python train.py --dataset="capsule endoscopy frames (Kvasir-Capsule)" --arch="gmlp" --norm="rmsnorm" --projector_out=256 --momentum=0.95 --steps=7500
Rows from block 2 of a small self-supervised image encoder, named by matrix and row number. Rows with one number belong to one neuron. Each number is 500 + 25 x the weight over its row's rms, rounded and kept within 0 to 999. All counts start at 0. Numbers have three digits each.
After each neuron's rows are labels from the 100 images, of 14848, where the neuron reaches its largest size: "colour at peak" is the nearest of a few named colours to the mean colour under the peak. Only what is clearly more common there than usual is listed. The data: capsule endoscopy frames (Kvasir-Capsule). In brackets: how many of the 100, against the usual share in percent.
# u: gMLP up (value half) (model.blocks.2.mixer.u.weight, 320x160), inputs 0-79
# v: gMLP up (gate half) (model.blocks.2.mixer.v.weight, 320x160), inputs 0-79
# out: gMLP down (model.blocks.2.mixer.out.weight, 160x320, transposed), outputs 0-79

u.279:504468486487464475545502487528503515449459501500540487498483527500488465570498482490494488507488493499508540499492511484556499501490533528498503499514468463483493514513508500503524462509502454463500506504536528500504589496492500511552562495
v.279:469577506499513502518424538452503502500489486493485500516562549470493481526533503580465530497475498505538500505448509512502499473483460484492502539497527508500500472478489553504438572536521501523497491501493500506480455494451527494556498490
out.279:490501498466471499460501525454500505500544481500515503528500500496449552497515492499478475499480502513447461490500447500379540499545500482490509502543504519500500468494499450554506519501476507498511526500483505485501489500490513508467451490
colour at peak: orange (40 vs 13.5); grey (26 vs 8.4)

u.282:497495634491482502499498499514502477480523494508500476545488528514517520511466495501500456466513434494497505514473501504492505495554517467472448481478458461493514523499484490537503498512504481497457506495479473477486499507504526498505480518
v.282:500485500534515536498519495499504495539444486506512500488534478500502484456501476498486470501500497502491460459496497490500481520501500500501502470450502494483475507492495520504500500525523478470496505503456419495537514504488499474504464503
out.282:500495496500509394502467512500500498500515500444512514508526501500511504473514498442515499508499581504529494474498496466502500521494491491492522500500504477524488514500501539423499496506500506515500495518489501500498478493560503537471505530
colour at peak: black (32 vs 6.8)

u.4:498496535506488522509500480511469484497501569519524492503502517489517504499456498457512502501511500510497529490503502476502499498494501498499514499478502494521498498496465522526500479498494500501498585537503463500532503513580507515501485493
v.4:517505584460512528511536462489490504485471508502485484516464512474506501480526500476467486542503524519498468498521530500484484473504514500492461511496501470475443530500501493505424500459505499510523518527475490487500494465506490481506502500
out.4:478514518525490477481500501514478529486474443503506500485514571492474504503513500476500498501496474500489506519488473494512524501500494487510511496485515501499506478510503484501491504493493471498489545500544519500501500500494501559520497504
colour at peak: black (100 vs 6.8)

u.275:492517468493502541510499444497469503513493443500530500469536483506498499491511493500533528466530500513508510492513554531549470498550512499503464498516478519500501501495471470482528509513512504539499502512487468485460484466427490420491520516
v.275:493503554499500492499506477498488497498497528483489480500487497477484496522487477535504463488488489503486525518479473459487504509504437499492503499503562477490547481482553533535474501400556483500451504550473500483508511502449521515425535500
out.275:507510500508501504499499467532467474500459487501496493488495509502497527481487504464470510487496472515506439530524506505513483505441510527503467507477398500500500511557500514502512499503527500502473499514507502502441469504501511470502519471
colour at peak: pink (33 vs 0.6)

u.139:464496458460499514533502495559499499501494458495503504499530513501486494509535509515506519500465576489481460482473498533505499500490499426515479514501495569499483504499529486516501529507491506549524503495478518485456508503483468485552519451
v.139:495493487473500513516501520483500515482477426500554499514508470506497524495507542492504482471499511503499480458482519565546499502542503498508564500489501526500509541519518487506466478512498541542513500465452501498488497468527497465507484502
out.139:491496521468506501538499572468502474526500495533502500556517504516539488516499502489501540507526534500467496495457500494491505500616500448507519476531501499510496474502480509473480545521440487522534479494517502440494500472522479496500469524
colour at peak: pink (43 vs 0.6)

u.199:495502491484490502517465498549498501496477501500534499481498473500513567503500494521520558466535506489496500498525568558504449456525478492466508500504502498512497501493444545500497448522492509492481500505505486450473467509527408455495535492
v.199:502479530508499519498581500500500470506411499500489449505503524495486503489476496507498484502477477497497515493490499461503541573499501514535466494498498539500502486503476479518496411501477500498494522502555509518531503458498494495526472549
out.199:523438494474500500499507415499500477492500500505406507447481466445499496440503498514498532497498503502496494470491500491500495503505500546489486477500498502529500511504488471497500517499500523507495501488502500572500466496523499500449513495
colour at peak: orange (45 vs 13.5); grey (28 vs 8.4)

u.145:527464491497492495487532512478503526497501476507483472523487476521506473501517500500468527516547509538507499487549468500521504550471469478501491500508494497500516483425483524496510523511492499546498515500497491515490410530502501544488448504
v.145:523499513506481499503506494445520475500500509504502496502485507525479518462545525490503480456497488497504488495503499477531513472440515516471514517506465522503519497513497481469460508512494506483493480488470551463569489536539500500489524505
out.145:484498489505505519502504498511408503544504515496489516500475495507493501496491503501500504521475509494499541499495504537504554500490503502560500500502488489496444499563517511518501484479498501501506505532537497549493502514485524500496500488
colour at peak: orange (66 vs 13.5)

u.55:509430498419500522522469488495436535500499502512539462500508468500503488517491500523496576502502528523454530500579500468535533505510498503431508500487492511549491529460523504482463493484500500502466469507512496498522502500500501497490512470
v.55:494481501481500500489500520452482441511508524492545466508499451498501505501496452504507476492500523502493432496500491463524474502501453487520424498501455501499500417494479506516501499501499484527509505477466486482503456495374464497484516443
out.55:500498486500500459464509489485464500493445493504495514492502554503522501509469508489505459504506500482500507499479505500487540528492500490561505497529508500503506499521498511502505501507428500535514494499494494496509487390504466525488469473
colour at peak: orange (81 vs 13.5)

u.175:530456500500511501467501510461494499517513490495498503475505503494478477495459516502447524482478545443504528476507494550499499509495522508519467527505516466504480573480505477468494461488503503500491492530553468493490500499496499502501502480
v.175:509512501513422501500472549517486501456501452502494506491497505474497486496574499501499504510431500505481455488459544506505505506484493494490572491548530497499498501550462557504525516503465499512545487508472479536515528526500503500508495526
out.175:495487501499483440502583449503537477451502526501495487500454480495502486499528481479495485506500435499470500502503485525497515501490530529501463501527498533485487485531469503533507502509478505521497500538509500500505500500535492500409510475
colour at peak: grey (71 vs 8.4)

u.19:518453513446466513507556504499488495503491407487501500443550499508509472511494521484487522495530475529499527484496444499505514501508516523498501519507515435488500500499502468495504497470497506501495501503510511499502511454500499499472539438
v.19:448557500499523525480476473511568519550500551488499540500504488481473500543483527483503430418458500501500487499503499477500506500516497504567493478502471470524499508437493499501536492497495501479453516532502430465509497450506536552485498451
out.19:494497484500501514493501496497523493472444536502544503466500517500502550499486498502521499473507500529579476503508500493501476516500495438504484502511474500503522461504526496458500493532518484515503512467501466528500534495470532503496501506
colour at peak: orange (89 vs 13.5)

u.236:500477497508488537513459475495520499494515479504501483488469502492499513517490515500470504515535498514472492448497479515494493502527479491505474501516514492501500530441496477476500507520533490488490556483450483476511503495541458446489500514
v.236:478528523494500463493492501530506523497500545499507509445495497467502431479500529504458503500506493513487521473482499521508497499520522570513481503504491495504460513541451500512490460457471531502497531501475518475543497495508500484544468528
out.236:551460500488487500490495500488491466487516496498521502494499474505503529483482447495535523494521526500501498500483507496500514496500550555489498487478513485500464526448526517443516520506497494483505454485485515500500508500450525458510503500
colour at peak: orange (71 vs 13.5)

u.73:526513503503510496508601506511507504511512465490508529497501500496493539493477491490477501533503496511500478461465500458515504500500502518524489499496461496498538457492495500529503485499489470490546496512472506466502516464515501487511545486
v.73:486471492491498507555500530527511520481478496491452496528476498477519498499552544494546520428501487478497478536464497552494498510526518497486563534531487515495544507500499507460525503495443535493501453496522498501501492503549500504516506496
out.73:496527520476500500538498514525500501633507506524510412520481498557495459500508508496491503540481494487499492485515499488502494500494500514533474538499503492443500457494490499499499500475569526520484496630490468496497505502467473499506499500
colour at peak: orange (60 vs 13.5); grey (28 vs 8.4)

u.283:516512440427500578443493463500522501498502482521450468511495498521497471527456513522494493491500504501511498505495479460462491502500497500481481531494506519495501480463517468503493467556513491515519498493495514515480442477503475498488549432
v.283:514485473448468488486493536493498480500505512490598487563504503454521480519457492508513495492453503563500513487486440505572515493502500513505501487508509495577500497471515463468505468499545501483531500493501487499489474461503507507485533514
out.283:448435487509500501507493496509500467473491478520525585481502500497514481470435503572461509503502500500539491522500542526511500552506459491502488493503499502498497499500498476486500520498500503541428500516478500446512500495489496496485499493
colour at peak: orange (58 vs 13.5); grey (27 vs 8.4)

u.5:471501540481482499519515447508497526500500438509510544460496510495484486487501483538509492513503465502461502482495497530514507500536532564473498413505492515505498501500500476491497498489500532514500510530525529497448491523495434500546499499
v.5:504473499488501500470495485489485494502489502495494518423517498472559521500482491480499490514526548496469544531465475507502480500495461527484488500433489534501522534510518500507481485494502549524500492539434518526485500492453499516498511470
out.5:501481548500386500502554502542488493510500493524469517501501500449495532530500519504501504500501494523489452494542536502489507504538520500508506504506445542470468503471496503469497500483496501527488504496501509497499499500498424503501497507
colour at peak: grey (34 vs 8.4); orange (33 vs 13.5)

u.69:481492494469497509494478492498500504500467491473502508473504435476446472466477491474505464507485505492514506497502475509469481499466506535478503503499500521436513498495496443490514489497451497507571477572501495492468503462496466507518501500
v.69:526499513512504501499500458491499500479492460515541493537506494513500504456492510498484490498470490510493489553474523498504515498505488427493502502488448491500495498544476493557496550466520503494497500467527541498504483521502550492509510495
out.69:506477484472500557504538500499517531482498500500493492497454500524477540494507487502505500527455517499439469507485510492500493497447422509489525473497484514509495489544501529544413488500524528502501501510517429500501518475454498540507507516
colour at peak: orange (46 vs 13.5); grey (26 vs 8.4)

u.44:467495491451506495496519468498527457535531523499505495497496497538564477503530487507464556500500508448543509467495532502533499462470568522522504474458465485510498498506497500498490498495501456453521453527440509501498516499469508509511546499
v.44:520520491542495483498494413489490515497494510467485510538477452484492411509471490479493554506525491500491532495530513477510500439468477507521485502499480499463500481530481501464481483478502458464437509525459465534445508477464511478498517481
out.44:499505476497494501495500506526524517478506541488508572514500512505475517517493555500507502498500474513498508538512470500457499505500493500464469510512510498572501500470495500497504501498465493469501541483496501500478493494512502500502500512
colour at peak: grey (39 vs 8.4)

u.95:480500497496509495501504498452498498501495479484478486533513495501500499499440496553513467503523498501489520496458504514492482499502498573509447501508485490506499557501530486456500500440541500496520502502490494563503500479510500499511545506
v.95:483510542527520513509512459500510498509494470485528459494497499503509494526466504481496502525512506462501486486501498500513488537502485527532424490520566509479484500478509500539481458509495546508510513513540491545497508489491504480489499469
out.95:475495500455499521502399500485495501495550506484501497503512500488514504503552578483525530499500478459504500498535500473500505497499519444492520501499501489522535479473496501402499512497524500503524511516507497456422501481496513503501500496
colour at peak: orange (61 vs 13.5)

u.17:534519494465464500436500484528448499517495499470539482503500500506520500494527499547529499495503501498476498501543506501524528518500511542500499499500490500499513497526539503535532515523493494500526492500472509506550472515452413517532511482
v.17:501547529500508500513495498461499505491484500487502515500514491500497500476485500486500434503483523500500555531505457493514402502494532497532502499491515505503567503573500499533501492452486500506498491522499501499525533546500500500500485519
out.17:499480507500530508540500595500518428509482506514499479490520500495500502487501466556498500505499497513464469501504508498490461499500477422522503490495492501479517514492495488519477501504525501511474505498490500501492515500500508464485500482
colour at peak: pink (44 vs 0.6)

u.174:493436504500493502540510519496497500453500436568520541500478509503500582500474523450499529509528558513542496504473439500470535477509451514508502489500496501500527514488511510516466476516533497469500481491501559541496498444472500494480529511
v.174:495501531511502468475529475502513500500474501488477492500476518508563478471487501487488510452492476500503500527563516488501513473500500490507502536508580508513489495583499501500479492486500529495504493501483548499497483520505512524504499478
out.174:503517499503512500502495431487496500511531510450498509500500498524527530473589502484508540501448518494493500497511490485502502500503487514497501502422500449577486532500487494498500490508491513456520527501433456514485500512491500465500499498
colour at peak: pink (39 vs 0.6)

u.91:450445543460481563510500488502512502486511499501503485502555499490506484514498513540477532500501496469499500507492492502534565501513514479534497506503498484573495504492500466478543498545485499498498504495498517500527460508501487455530510495
v.91:504494500502498522508502499500493546500515503547490525504491522498455512500532525500501462497501477499482502471474486483494479504497470520471481529505453500511541509500527523498484502499499512502503551503503441500507513501517500503473498508
out.91:500505493544495501507506507507502450546508480500485502501440491497490501504500486507491507506496500500491503476503513494500498500536463500518511500529481525415458500504498495536493499500501496500463449516519434499480559495500502514502500459
colour at peak: orange (40 vs 13.5); pink (26 vs 0.6)

u.12:503526474512470486535502460500554512475505488496493491515541467438493500499473500492507500484523527492480504475530424492512482491501501500504519504499487513518505504484573499511502489510504543497517545491500540504530502500493517489477556492
v.12:517499517500485534464496501512504498499443508499495499546502495495498497475498533509499490482509523445513444530508524500511499508493441511495501538492486526486522499513495467500496509492499506509483507473573533485523485526546518466502521487
out.12:487500502500475496503501500491428502499500503502508491497495483468575456528502512499501500477490489477498517492499500492487505484508490502527503520495499479450571500505498513498500487465523466474469482518481488498500517508463472519509524474
colour at peak: orange (59 vs 13.5)

u.241:513491519491517545495447510512497498502535485556501471495512489500491501488496479545506535498532491498480499490467500501504528442467500495498502492499512490500554458510472463492520520505508490497514488482475454485500505471499492493488458494
v.241:561504479494488488517487504511503504527565498505543502497522464531437496501556501511481524479503531500490460490475482492497503511440477494500496543509486473501486498484447504499523498492504481486491500492495494477502498404506508511420499505
out.241:425449500498500540531500459524531500489495493496452524504502508500524500592480505499499496468501493471513523498514493552497499522492537473500507500495499527520526503465500540500530504500461495505579511496502450480492516490499478510529516508
colour at peak: orange (58 vs 13.5)

u.53:474505542506520415503587502485456500481482500499474486507497514502484458522501481489506470512452473506500487497527499505500503496478473498509474485454499528498520487497482500512499498495442510490507485530482482496536500508473471520433429503
v.53:539510475509473520505463489495518505498498440499543501501497499503479488524479497500482541495505495500501438508470510494492503499588483464500500522489500502556493521531501501457487572506520516513505496447438498465512506511460510506500504538
out.53:479500501502502501465497500504543471466501494502502511451500500497472507500508475505530489492533499490501498507519500497501529501548494493521498422543519513500495501668519509523500500498480510508529497486502549501502510504503475472496488505
colour at peak: black (48 vs 6.8)

u.264:417526492518492500498454468444469469470498497492504503504518495504498509502487499467501488500510516458516487509516497498497538473504500481480525508499486498542555510486500550527501491486535517486469498489462547549499503490514489483511479485
v.264:486500512505501487501524500491524498566499517500504499575478467495485496510443505502506444495517510503486501501480496508504499504556518523536492529519499439524516495500514465514495508478500490501508538489527494499449499480500474548491509481
out.264:512560472470492506500477500500498494493510502498494500465491499492469511499512503499502499506454500500501504500530492484456499507500506500506511446500560502480501526498558494503459501509496499524506499500457473499499490500498492518466499493
colour at peak: black (36 vs 6.8)

u.289:480472451502504495473511514505459497516525526550455522469500500502535499499526457459506500500458497511495521477501534492479478480488525504508467519498431498501471485512491500535503522496487588489506532447489493501491530530534554499519501503
v.289:503488561499466500514500519477556501511509491470501498500497474498508401466411502480486501511477502497501525516500482500498501473506517574502503506525470537481496479532474504509508496501472469499522508500500525490500513519482501500501517472
out.289:433500434501464501503502477477435470519518501499569488516490503498500488458490528509506502500517584556499545539500500510500497463598490486494482492500500527467499472487544533499529461498501500486512506433500500481512471488502494500500492497
colour at peak: black (30 vs 6.8)

u.13:506511500499481500503465513524497518504428496483515500498528525491494500501467558497437461467503492443494498512486469437491493527495512550501564528501491517500519546496533481504495504477505494494531505497500537453538509477522498500498522512
v.13:516500525537520472500502515489501497518481542506494532548515525499402538414508549505499475463452498466494478514485517487491499433488517500505498500501518467538526516499498499502498498499500485499503476453490510453575528474587522504432492540
out.13:560459505509515492543513532499470500484499500452500502472410545514597491500482500494507500499502500504528509495457495518499493501491500499505496498507482526488513494498495440500478499538498457499499510494404510506498501509519499543494500498
colour at peak: orange (33 vs 13.5)

u.197:473501485494487499492500479564506481466446462458495494474506395549471501516510532540494500536513500533449501500528467520515500498480491511522521498499508516468486512437513500507505518507506520479489514496521499544518495522511501475499460443
v.197:510501500473435500511521508469518500496513509508469512503505535488445456487501499500518498501499500498511514492505499489516482487527497515491501469491512493521475499472485499410511518484500445545527499508526476497512532424494499539518561504
out.197:498528500500500486499520500500496491493524491500496500496537500481448501503497505500523498533508451484482499482501486498493498499489479517465503505518475500525504494502503512490474484573500500497521498487478499488503490483450495506511500515
colour at peak: orange (63 vs 13.5)

u.104:506500500507462504553464523500485494504500469436524492541521487501512500531506555503502494504476483483499487498500500502506479500527445523499493526492516509497574478462516462503460476540501500495498536513502546557496500510533510500496500498
v.104:480501501481478526511502430474491408546521448486493461502523469468524451511504501544536535481487520529472507486499508538500495486547501497501523526512528506498541466489487500499517478506510514482502500494500501487465447438528417520517495493
out.104:494504444498516500458506443463489498480496555501500475486503532496499493517498495494502459503486498490500524501501486497531553485494499509509553490567524453470480499531500500501497495506514575457499498491531510487504505497500494621540500501
colour at peak: orange (40 vs 13.5)

u.265:490490479430506502500505491500488517515510499501497515525454473500523432500510547504530497474540482492500533425534502500496549530508469530527454500503501504453437464497474507522480521497500521486497502552523478511512485497494534501526500487
v.265:567466520511504547507401491505497501468579501498538506521492507489508468510494480511500476475478510536493481495493464520466516495485524481520507435492512536514525492507484561501504486496512510503536472502495504506505502492495518480498499528
out.265:514500549522484501439500499500547491508536500480498494514500500524504500505500407500504500515480509572495517517434455500498495500501500500527489532539509534514604497499548502497497480498505457499451500510493507500530491487528448481495500434
colour at peak: orange (63 vs 13.5)

u.225:504499506474574503510500511500513499478491504506549532499530492487539489495488454508550482501499496462495487500499461475503452488496497500501482498498496483496538500522498490456500502538493509494529501505500507498483476562481513501560571501
v.225:524500498500495535494483513500531496489500497499540492537484442500521520499486500487480492504551497502467511492546508473484460468498494565445499501487450481499499426557507504508554557545514492485496476503449510476466508513507414481516477501
out.225:484489477530501564503510531512536491501501509471497467495494464497464472484548499498476545502501501530556631495462496502500500500493491520503500490499510493458500491509511564505443502504484500500499487483500506582495500499505489501526500438
colour at peak: grey (37 vs 8.4); orange (32 vs 13.5)

u.223:497486484487459516525516467481468461530500496532500499517497440499496512497445466528531508492524480501494498491500474488497444511501509502552500497520467505502543448485456496513502531497515500463497497461457494431498501501412503494502547480
v.223:526502482470557517473469503500520555477537487485500533466539502502452496452496498498497478474462500506523499499458500551533509505502519563483500457506498500534544514550499466543494464480513501498499517518499499500498523511500468497492497547
out.223:504505525501521446516500568489500470572491501550510500493500507500499508528481500463519493483500498485540476507503524497500519501496414474498500524503481505524499500498545499491471498499500499498500498506463500500516545435486488418464440487
colour at peak: pink (41 vs 0.6)