Rows from block 2 of a small self-supervised image encoder, named by matrix and row number. Rows with one number belong to one neuron. Each number is 50 + 15 x the weight over its row's rms, rounded and kept within 0 to 99. All counts start at 0.
After each neuron's rows are labels from the 100 images, of 14848, where the neuron reaches its largest size: "responds to" is what is common among them; "place" is the part of the image that holds the peak. Only what is clearly more common there than usual is listed. The data: capsule endoscopy frames (Kvasir-Capsule).
# u: gMLP up (value half) (model.blocks.2.mixer.u.weight, 320x160), inputs 0-79
# v: gMLP up (gate half) (model.blocks.2.mixer.v.weight, 320x160), inputs 0-79
# out: gMLP down (model.blocks.2.mixer.out.weight, 160x320, transposed), outputs 0-79

u.107:42 43 78 54 51 64 11 59 54 99 31 60 44 58 50 65 49 40 63 55 43 63 52 53 38 57 35 49 51 71 36 38 61 50 46 38 46 51 59 22 50 22 50 44 42 49 37 33 44 47 40 47 61 46 53 64 48 54 49 44 63 60 54 30 48 53 60 50 87 30 57 37 34 53 45 45 51 22 49 53
v.107:51 54 49 66 48 52 46 57 51 65 53 50 38 35 49 70 80 59 28 49 67 57 47 68 52 39 66 20 44 25 42 48 74 48 66 36 49 50 50 62 47 55 54 31 56 45 56 52 85 52 80 52 80 57 49 49 34 52 33 34 48 51 65 55 97 73 55 49 74 40 67 56 99 55 29 56 52 35 44 63
out.107:50 56 28 50 92 50 50 51 55 50 54 39 48 50 50 41 49 40 51 37 53 51 73 34 00 53 50 50 50 49 54 63 49 54 50 99 34 48 58 80 32 57 50 57 57 40 53 43 48 31 00 55 50 71 78 41 55 58 51 50 23 73 50 47 49 43 40 43 50 38 55 51 24 66 44 47 71 47 46 71
responds to: finding: ileocecal valve
place: bottom left

u.21:65 40 75 50 43 64 56 50 76 62 51 49 50 43 59 44 72 53 63 66 36 47 46 53 40 40 18 81 50 49 67 99 59 92 40 59 42 57 53 86 34 86 38 65 52 48 64 57 56 76 52 53 50 60 29 35 55 47 42 24 50 50 66 50 51 51 36 52 62 61 39 53 47 31 54 51 50 79 38 45
v.21:35 50 66 48 37 46 68 62 45 51 59 54 59 49 44 40 60 40 51 39 42 43 60 49 52 51 50 50 53 67 46 58 45 99 50 59 47 20 52 63 64 39 49 55 17 48 66 51 51 56 56 48 51 52 25 07 49 56 59 65 51 54 63 62 63 48 36 47 27 50 55 62 50 48 34 35 37 58 48 49
out.21:06 51 53 44 50 47 46 69 57 51 52 64 30 92 34 52 51 69 51 30 52 33 56 00 60 58 50 43 46 50 52 43 43 43 31 53 58 50 36 52 59 51 52 48 62 50 51 23 18 52 31 45 59 51 66 50 29 49 16 50 53 49 47 75 52 63 49 11 53 47 50 48 52 50 24 50 87 44 53 55
responds to: finding: ileocecal valve
place: middle right

u.94:58 37 53 49 59 37 51 46 41 50 55 81 67 39 50 33 70 48 53 50 75 57 68 55 56 47 33 39 26 50 45 63 32 51 42 58 40 40 51 49 49 47 13 77 44 34 51 50 61 82 48 39 60 21 87 31 51 40 66 29 50 52 54 43 50 52 67 66 35 61 63 50 40 45 50 47 34 51 49 64
v.94:87 38 50 35 63 33 29 24 50 49 77 51 30 01 43 08 61 38 46 50 27 49 24 72 50 52 50 47 39 86 51 42 34 29 49 48 44 45 80 38 17 59 44 23 49 44 50 47 48 56 52 49 53 25 61 76 46 51 48 34 37 42 45 68 60 46 45 63 38 56 45 54 27 38 59 43 53 52 49 47
out.94:48 58 58 45 45 49 50 56 50 49 37 50 50 50 45 60 27 50 50 68 33 49 60 49 51 39 43 73 34 55 50 53 59 49 49 47 42 42 53 59 49 49 49 23 50 51 54 47 54 44 36 54 50 51 99 23 47 54 35 50 48 49 53 44 63 16 49 50 46 50 49 54 62 43 29 50 62 90 63 43
responds to: finding: ileocecal valve
place: middle right; middle left

u.93:38 22 34 37 46 99 52 58 57 40 39 65 18 58 49 47 73 69 48 58 77 52 00 32 47 42 50 39 48 35 48 63 37 00 56 58 48 42 51 65 61 26 49 72 50 55 39 58 55 23 49 54 53 51 77 41 37 43 41 43 51 51 62 49 46 39 87 70 40 54 67 45 79 47 29 40 50 35 49 20
v.93:50 52 41 50 53 58 50 51 43 69 23 44 67 42 50 94 51 29 44 75 29 45 30 34 30 56 24 68 64 51 48 54 15 48 31 53 44 52 39 52 58 49 59 55 49 17 59 47 48 50 53 65 58 76 46 43 49 52 34 53 61 43 40 31 40 54 44 48 57 75 39 72 06 50 45 50 34 20 75 20
out.93:59 77 51 68 59 56 49 55 79 61 50 50 34 26 53 49 47 54 37 47 28 53 49 99 52 32 46 50 51 53 61 44 20 29 55 47 50 85 27 34 48 50 49 61 35 81 50 58 52 47 44 51 23 45 48 61 50 51 46 70 50 39 52 50 65 51 11 41 50 11 51 45 92 49 59 32 62 39 49 52
responds to: finding: ileocecal valve
place: centre

u.106:42 52 48 96 73 59 51 71 31 60 47 36 50 43 60 63 37 61 49 48 45 42 50 56 35 45 60 45 47 60 44 49 54 41 66 46 38 49 49 50 83 41 50 41 16 79 45 29 44 50 38 42 44 51 73 51 43 54 50 96 55 45 59 57 39 52 38 51 54 12 45 52 91 45 42 53 27 46 38 77
v.106:62 63 65 57 41 49 83 50 44 81 90 46 48 69 49 43 71 54 43 54 37 53 25 49 50 27 55 48 44 03 52 63 54 66 46 51 30 52 36 58 52 48 56 53 42 46 52 59 54 63 16 38 49 48 57 51 37 44 42 43 64 27 51 35 44 50 67 14 51 28 50 50 51 20 61 38 76 44 44 49
out.106:20 53 42 92 32 56 47 50 85 49 55 50 89 40 49 76 50 47 66 41 51 45 54 55 63 54 29 70 69 39 42 53 50 91 49 25 50 14 54 53 48 51 44 54 43 34 21 89 76 49 42 50 50 44 50 72 60 34 56 21 58 57 68 41 49 50 41 40 50 75 50 24 51 53 84 74 44 50 29 81
responds to: finding: ileocecal valve
place: middle left; middle right

u.33:63 78 00 27 44 66 49 33 36 55 32 49 51 50 50 33 47 49 70 48 62 50 50 26 54 50 49 61 52 61 47 59 53 58 63 73 52 11 25 50 59 47 65 55 50 65 59 69 60 70 43 50 50 83 49 38 50 42 68 46 62 58 54 60 79 62 47 64 80 62 50 53 40 14 42 43 68 50 55 67
v.33:59 49 58 09 59 56 48 43 51 51 19 48 77 52 79 55 48 56 51 72 65 44 59 47 55 57 13 55 42 78 41 53 50 39 45 58 56 34 55 51 51 99 23 57 40 52 64 46 28 58 50 65 49 58 49 40 39 45 58 55 40 31 33 34 51 65 56 44 50 34 47 69 43 46 47 16 57 56 56 35
out.33:47 50 50 49 49 46 05 55 53 63 51 72 53 52 49 14 74 54 46 47 50 47 72 51 51 45 64 50 35 29 46 52 52 25 34 60 99 52 53 50 44 54 51 58 45 54 58 65 52 18 73 53 52 44 44 49 53 53 26 55 54 53 43 50 50 57 43 53 16 54 61 58 48 31 49 36 45 57 60 44
responds to: finding: reduced mucosal view
place: bottom right

u.129:52 50 51 29 44 50 80 46 48 59 53 45 50 61 58 45 67 44 56 77 35 45 07 26 19 41 36 48 51 68 28 57 50 67 52 60 48 55 45 73 56 57 60 77 57 51 69 45 86 48 44 55 21 72 55 47 36 56 78 71 35 55 68 00 23 53 54 47 46 50 08 53 49 48 49 51 71 47 52 41
v.129:64 37 77 06 50 50 50 42 34 71 50 55 73 54 57 49 48 47 47 40 50 33 19 68 45 28 49 50 42 56 55 53 18 68 21 91 57 54 53 51 45 47 34 63 54 34 69 54 64 74 46 24 48 19 36 49 31 40 99 62 50 50 52 38 33 69 67 50 32 46 07 49 61 49 53 56 65 62 53 61
out.129:61 19 24 81 49 69 09 65 49 57 59 27 45 29 49 49 52 53 50 61 55 71 52 46 53 27 66 50 68 03 54 51 60 50 58 77 73 47 56 51 53 50 27 55 54 50 50 51 50 27 60 59 65 60 55 56 50 54 50 52 49 48 63 64 49 50 49 50 47 67 50 51 51 50 55 68 60 50 47 53
responds to: finding: reduced mucosal view; finding: ileocecal valve
place: middle right

u.109:56 52 61 50 55 59 66 38 58 51 35 77 50 67 30 49 43 59 51 37 55 68 58 51 67 46 42 48 55 46 55 61 78 48 47 50 35 48 50 00 77 48 40 51 58 49 48 68 50 59 69 48 48 50 17 46 47 58 58 61 81 30 51 50 52 99 54 74 42 60 73 51 49 38 49 40 67 55 75 49
v.109:40 67 70 46 46 18 59 46 48 47 56 49 46 42 83 57 31 31 36 51 51 56 58 71 49 21 52 52 59 55 63 22 46 54 62 49 49 51 51 40 15 99 50 43 46 53 63 69 69 49 48 50 29 80 44 42 51 48 95 55 58 52 55 54 56 31 50 65 52 56 55 57 32 18 51 12 50 70 62 50
out.109:51 63 31 50 50 51 92 69 19 44 25 50 50 46 45 50 85 50 49 51 64 42 22 45 47 49 37 72 51 52 30 81 50 52 54 47 76 34 02 85 51 58 60 50 31 75 50 30 53 50 71 42 47 73 50 63 57 43 21 45 47 72 56 02 58 51 50 58 48 35 46 50 48 70 50 48 51 50 52 62
responds to: finding: pylorus
place: bottom left

u.75:41 58 76 48 48 51 67 49 54 41 45 43 58 41 44 65 57 50 50 99 71 41 47 36 46 51 50 81 71 41 35 50 19 63 58 67 50 55 48 47 50 53 53 39 55 47 81 50 56 86 41 33 51 87 45 34 68 27 49 45 70 51 62 66 56 32 33 50 45 65 37 47 34 50 38 50 39 50 53 54
v.75:54 51 51 43 67 49 46 91 51 23 51 91 48 36 51 07 42 40 64 44 22 52 56 41 53 47 49 00 48 41 59 50 46 53 50 77 57 64 41 50 67 56 31 50 46 68 52 65 22 57 58 51 59 40 39 93 52 52 62 50 46 52 33 38 49 51 45 66 52 17 50 49 61 28 61 75 54 45 52 50
out.75:49 54 46 65 44 46 39 67 50 62 35 49 82 41 53 58 44 71 49 35 53 00 50 51 47 56 42 53 44 38 45 33 58 49 48 14 61 47 82 77 49 48 55 52 51 24 34 49 50 25 53 55 48 45 40 50 42 49 53 50 59 58 54 37 50 50 58 40 50 54 50 49 50 52 42 48 23 50 58 31
responds to: finding: ileocecal valve
place: middle right

u.64:56 47 50 41 53 50 40 31 52 34 50 82 41 31 59 65 56 55 77 61 06 54 65 68 50 59 58 60 60 82 60 22 50 59 37 50 45 53 55 45 54 75 35 46 54 53 51 56 47 31 47 49 29 45 65 54 22 49 60 54 58 71 32 40 52 40 19 49 33 48 36 51 54 60 50 49 37 50 55 54
v.64:60 35 67 58 26 49 48 39 51 45 31 41 36 42 60 35 67 68 51 49 53 08 60 38 48 50 28 64 46 46 64 44 82 91 49 50 60 47 49 53 42 72 45 51 61 47 48 65 42 45 51 63 37 51 52 51 45 64 52 74 52 51 47 53 61 65 49 51 12 41 39 48 50 55 50 49 51 49 33 50
out.64:50 26 54 50 51 50 50 44 25 51 67 88 59 55 65 45 32 46 07 39 50 50 18 50 50 11 52 53 30 49 19 54 38 50 50 67 53 44 51 46 63 43 45 50 40 52 75 49 58 76 50 50 40 30 63 50 50 79 46 49 44 35 35 42 43 54 51 49 52 39 48 64 50 48 53 50 45 08 03 01
responds to: finding: ileocecal valve
place: top centre; bottom centre

u.51:36 71 64 52 52 61 48 70 50 48 84 63 24 67 56 58 32 50 28 60 46 64 33 49 40 52 48 47 31 24 41 57 36 46 55 65 37 52 58 54 60 27 00 55 43 68 60 50 49 44 47 21 34 73 84 50 99 55 78 49 43 50 54 51 32 50 52 48 57 78 48 44 41 49 29 50 89 48 44 49
v.51:30 32 65 47 52 56 34 53 46 50 49 66 28 50 50 50 46 90 72 89 57 49 66 35 51 40 42 51 59 53 07 56 43 30 51 49 67 13 60 58 60 77 60 46 48 69 19 61 60 59 64 47 53 57 52 49 58 48 36 59 50 33 49 67 49 52 49 48 76 88 37 76 40 50 34 70 48 51 43 49
out.51:65 41 58 38 50 50 50 50 59 28 40 24 55 50 50 50 47 52 47 50 45 60 62 40 54 48 11 53 33 55 58 40 58 70 46 29 59 46 58 65 54 47 53 90 54 66 39 37 50 51 50 59 54 50 50 49 32 29 39 52 26 50 27 49 47 53 00 53 44 40 85 52 49 58 50 78 49 72 52 51
responds to: finding: angiectasia
place: bottom centre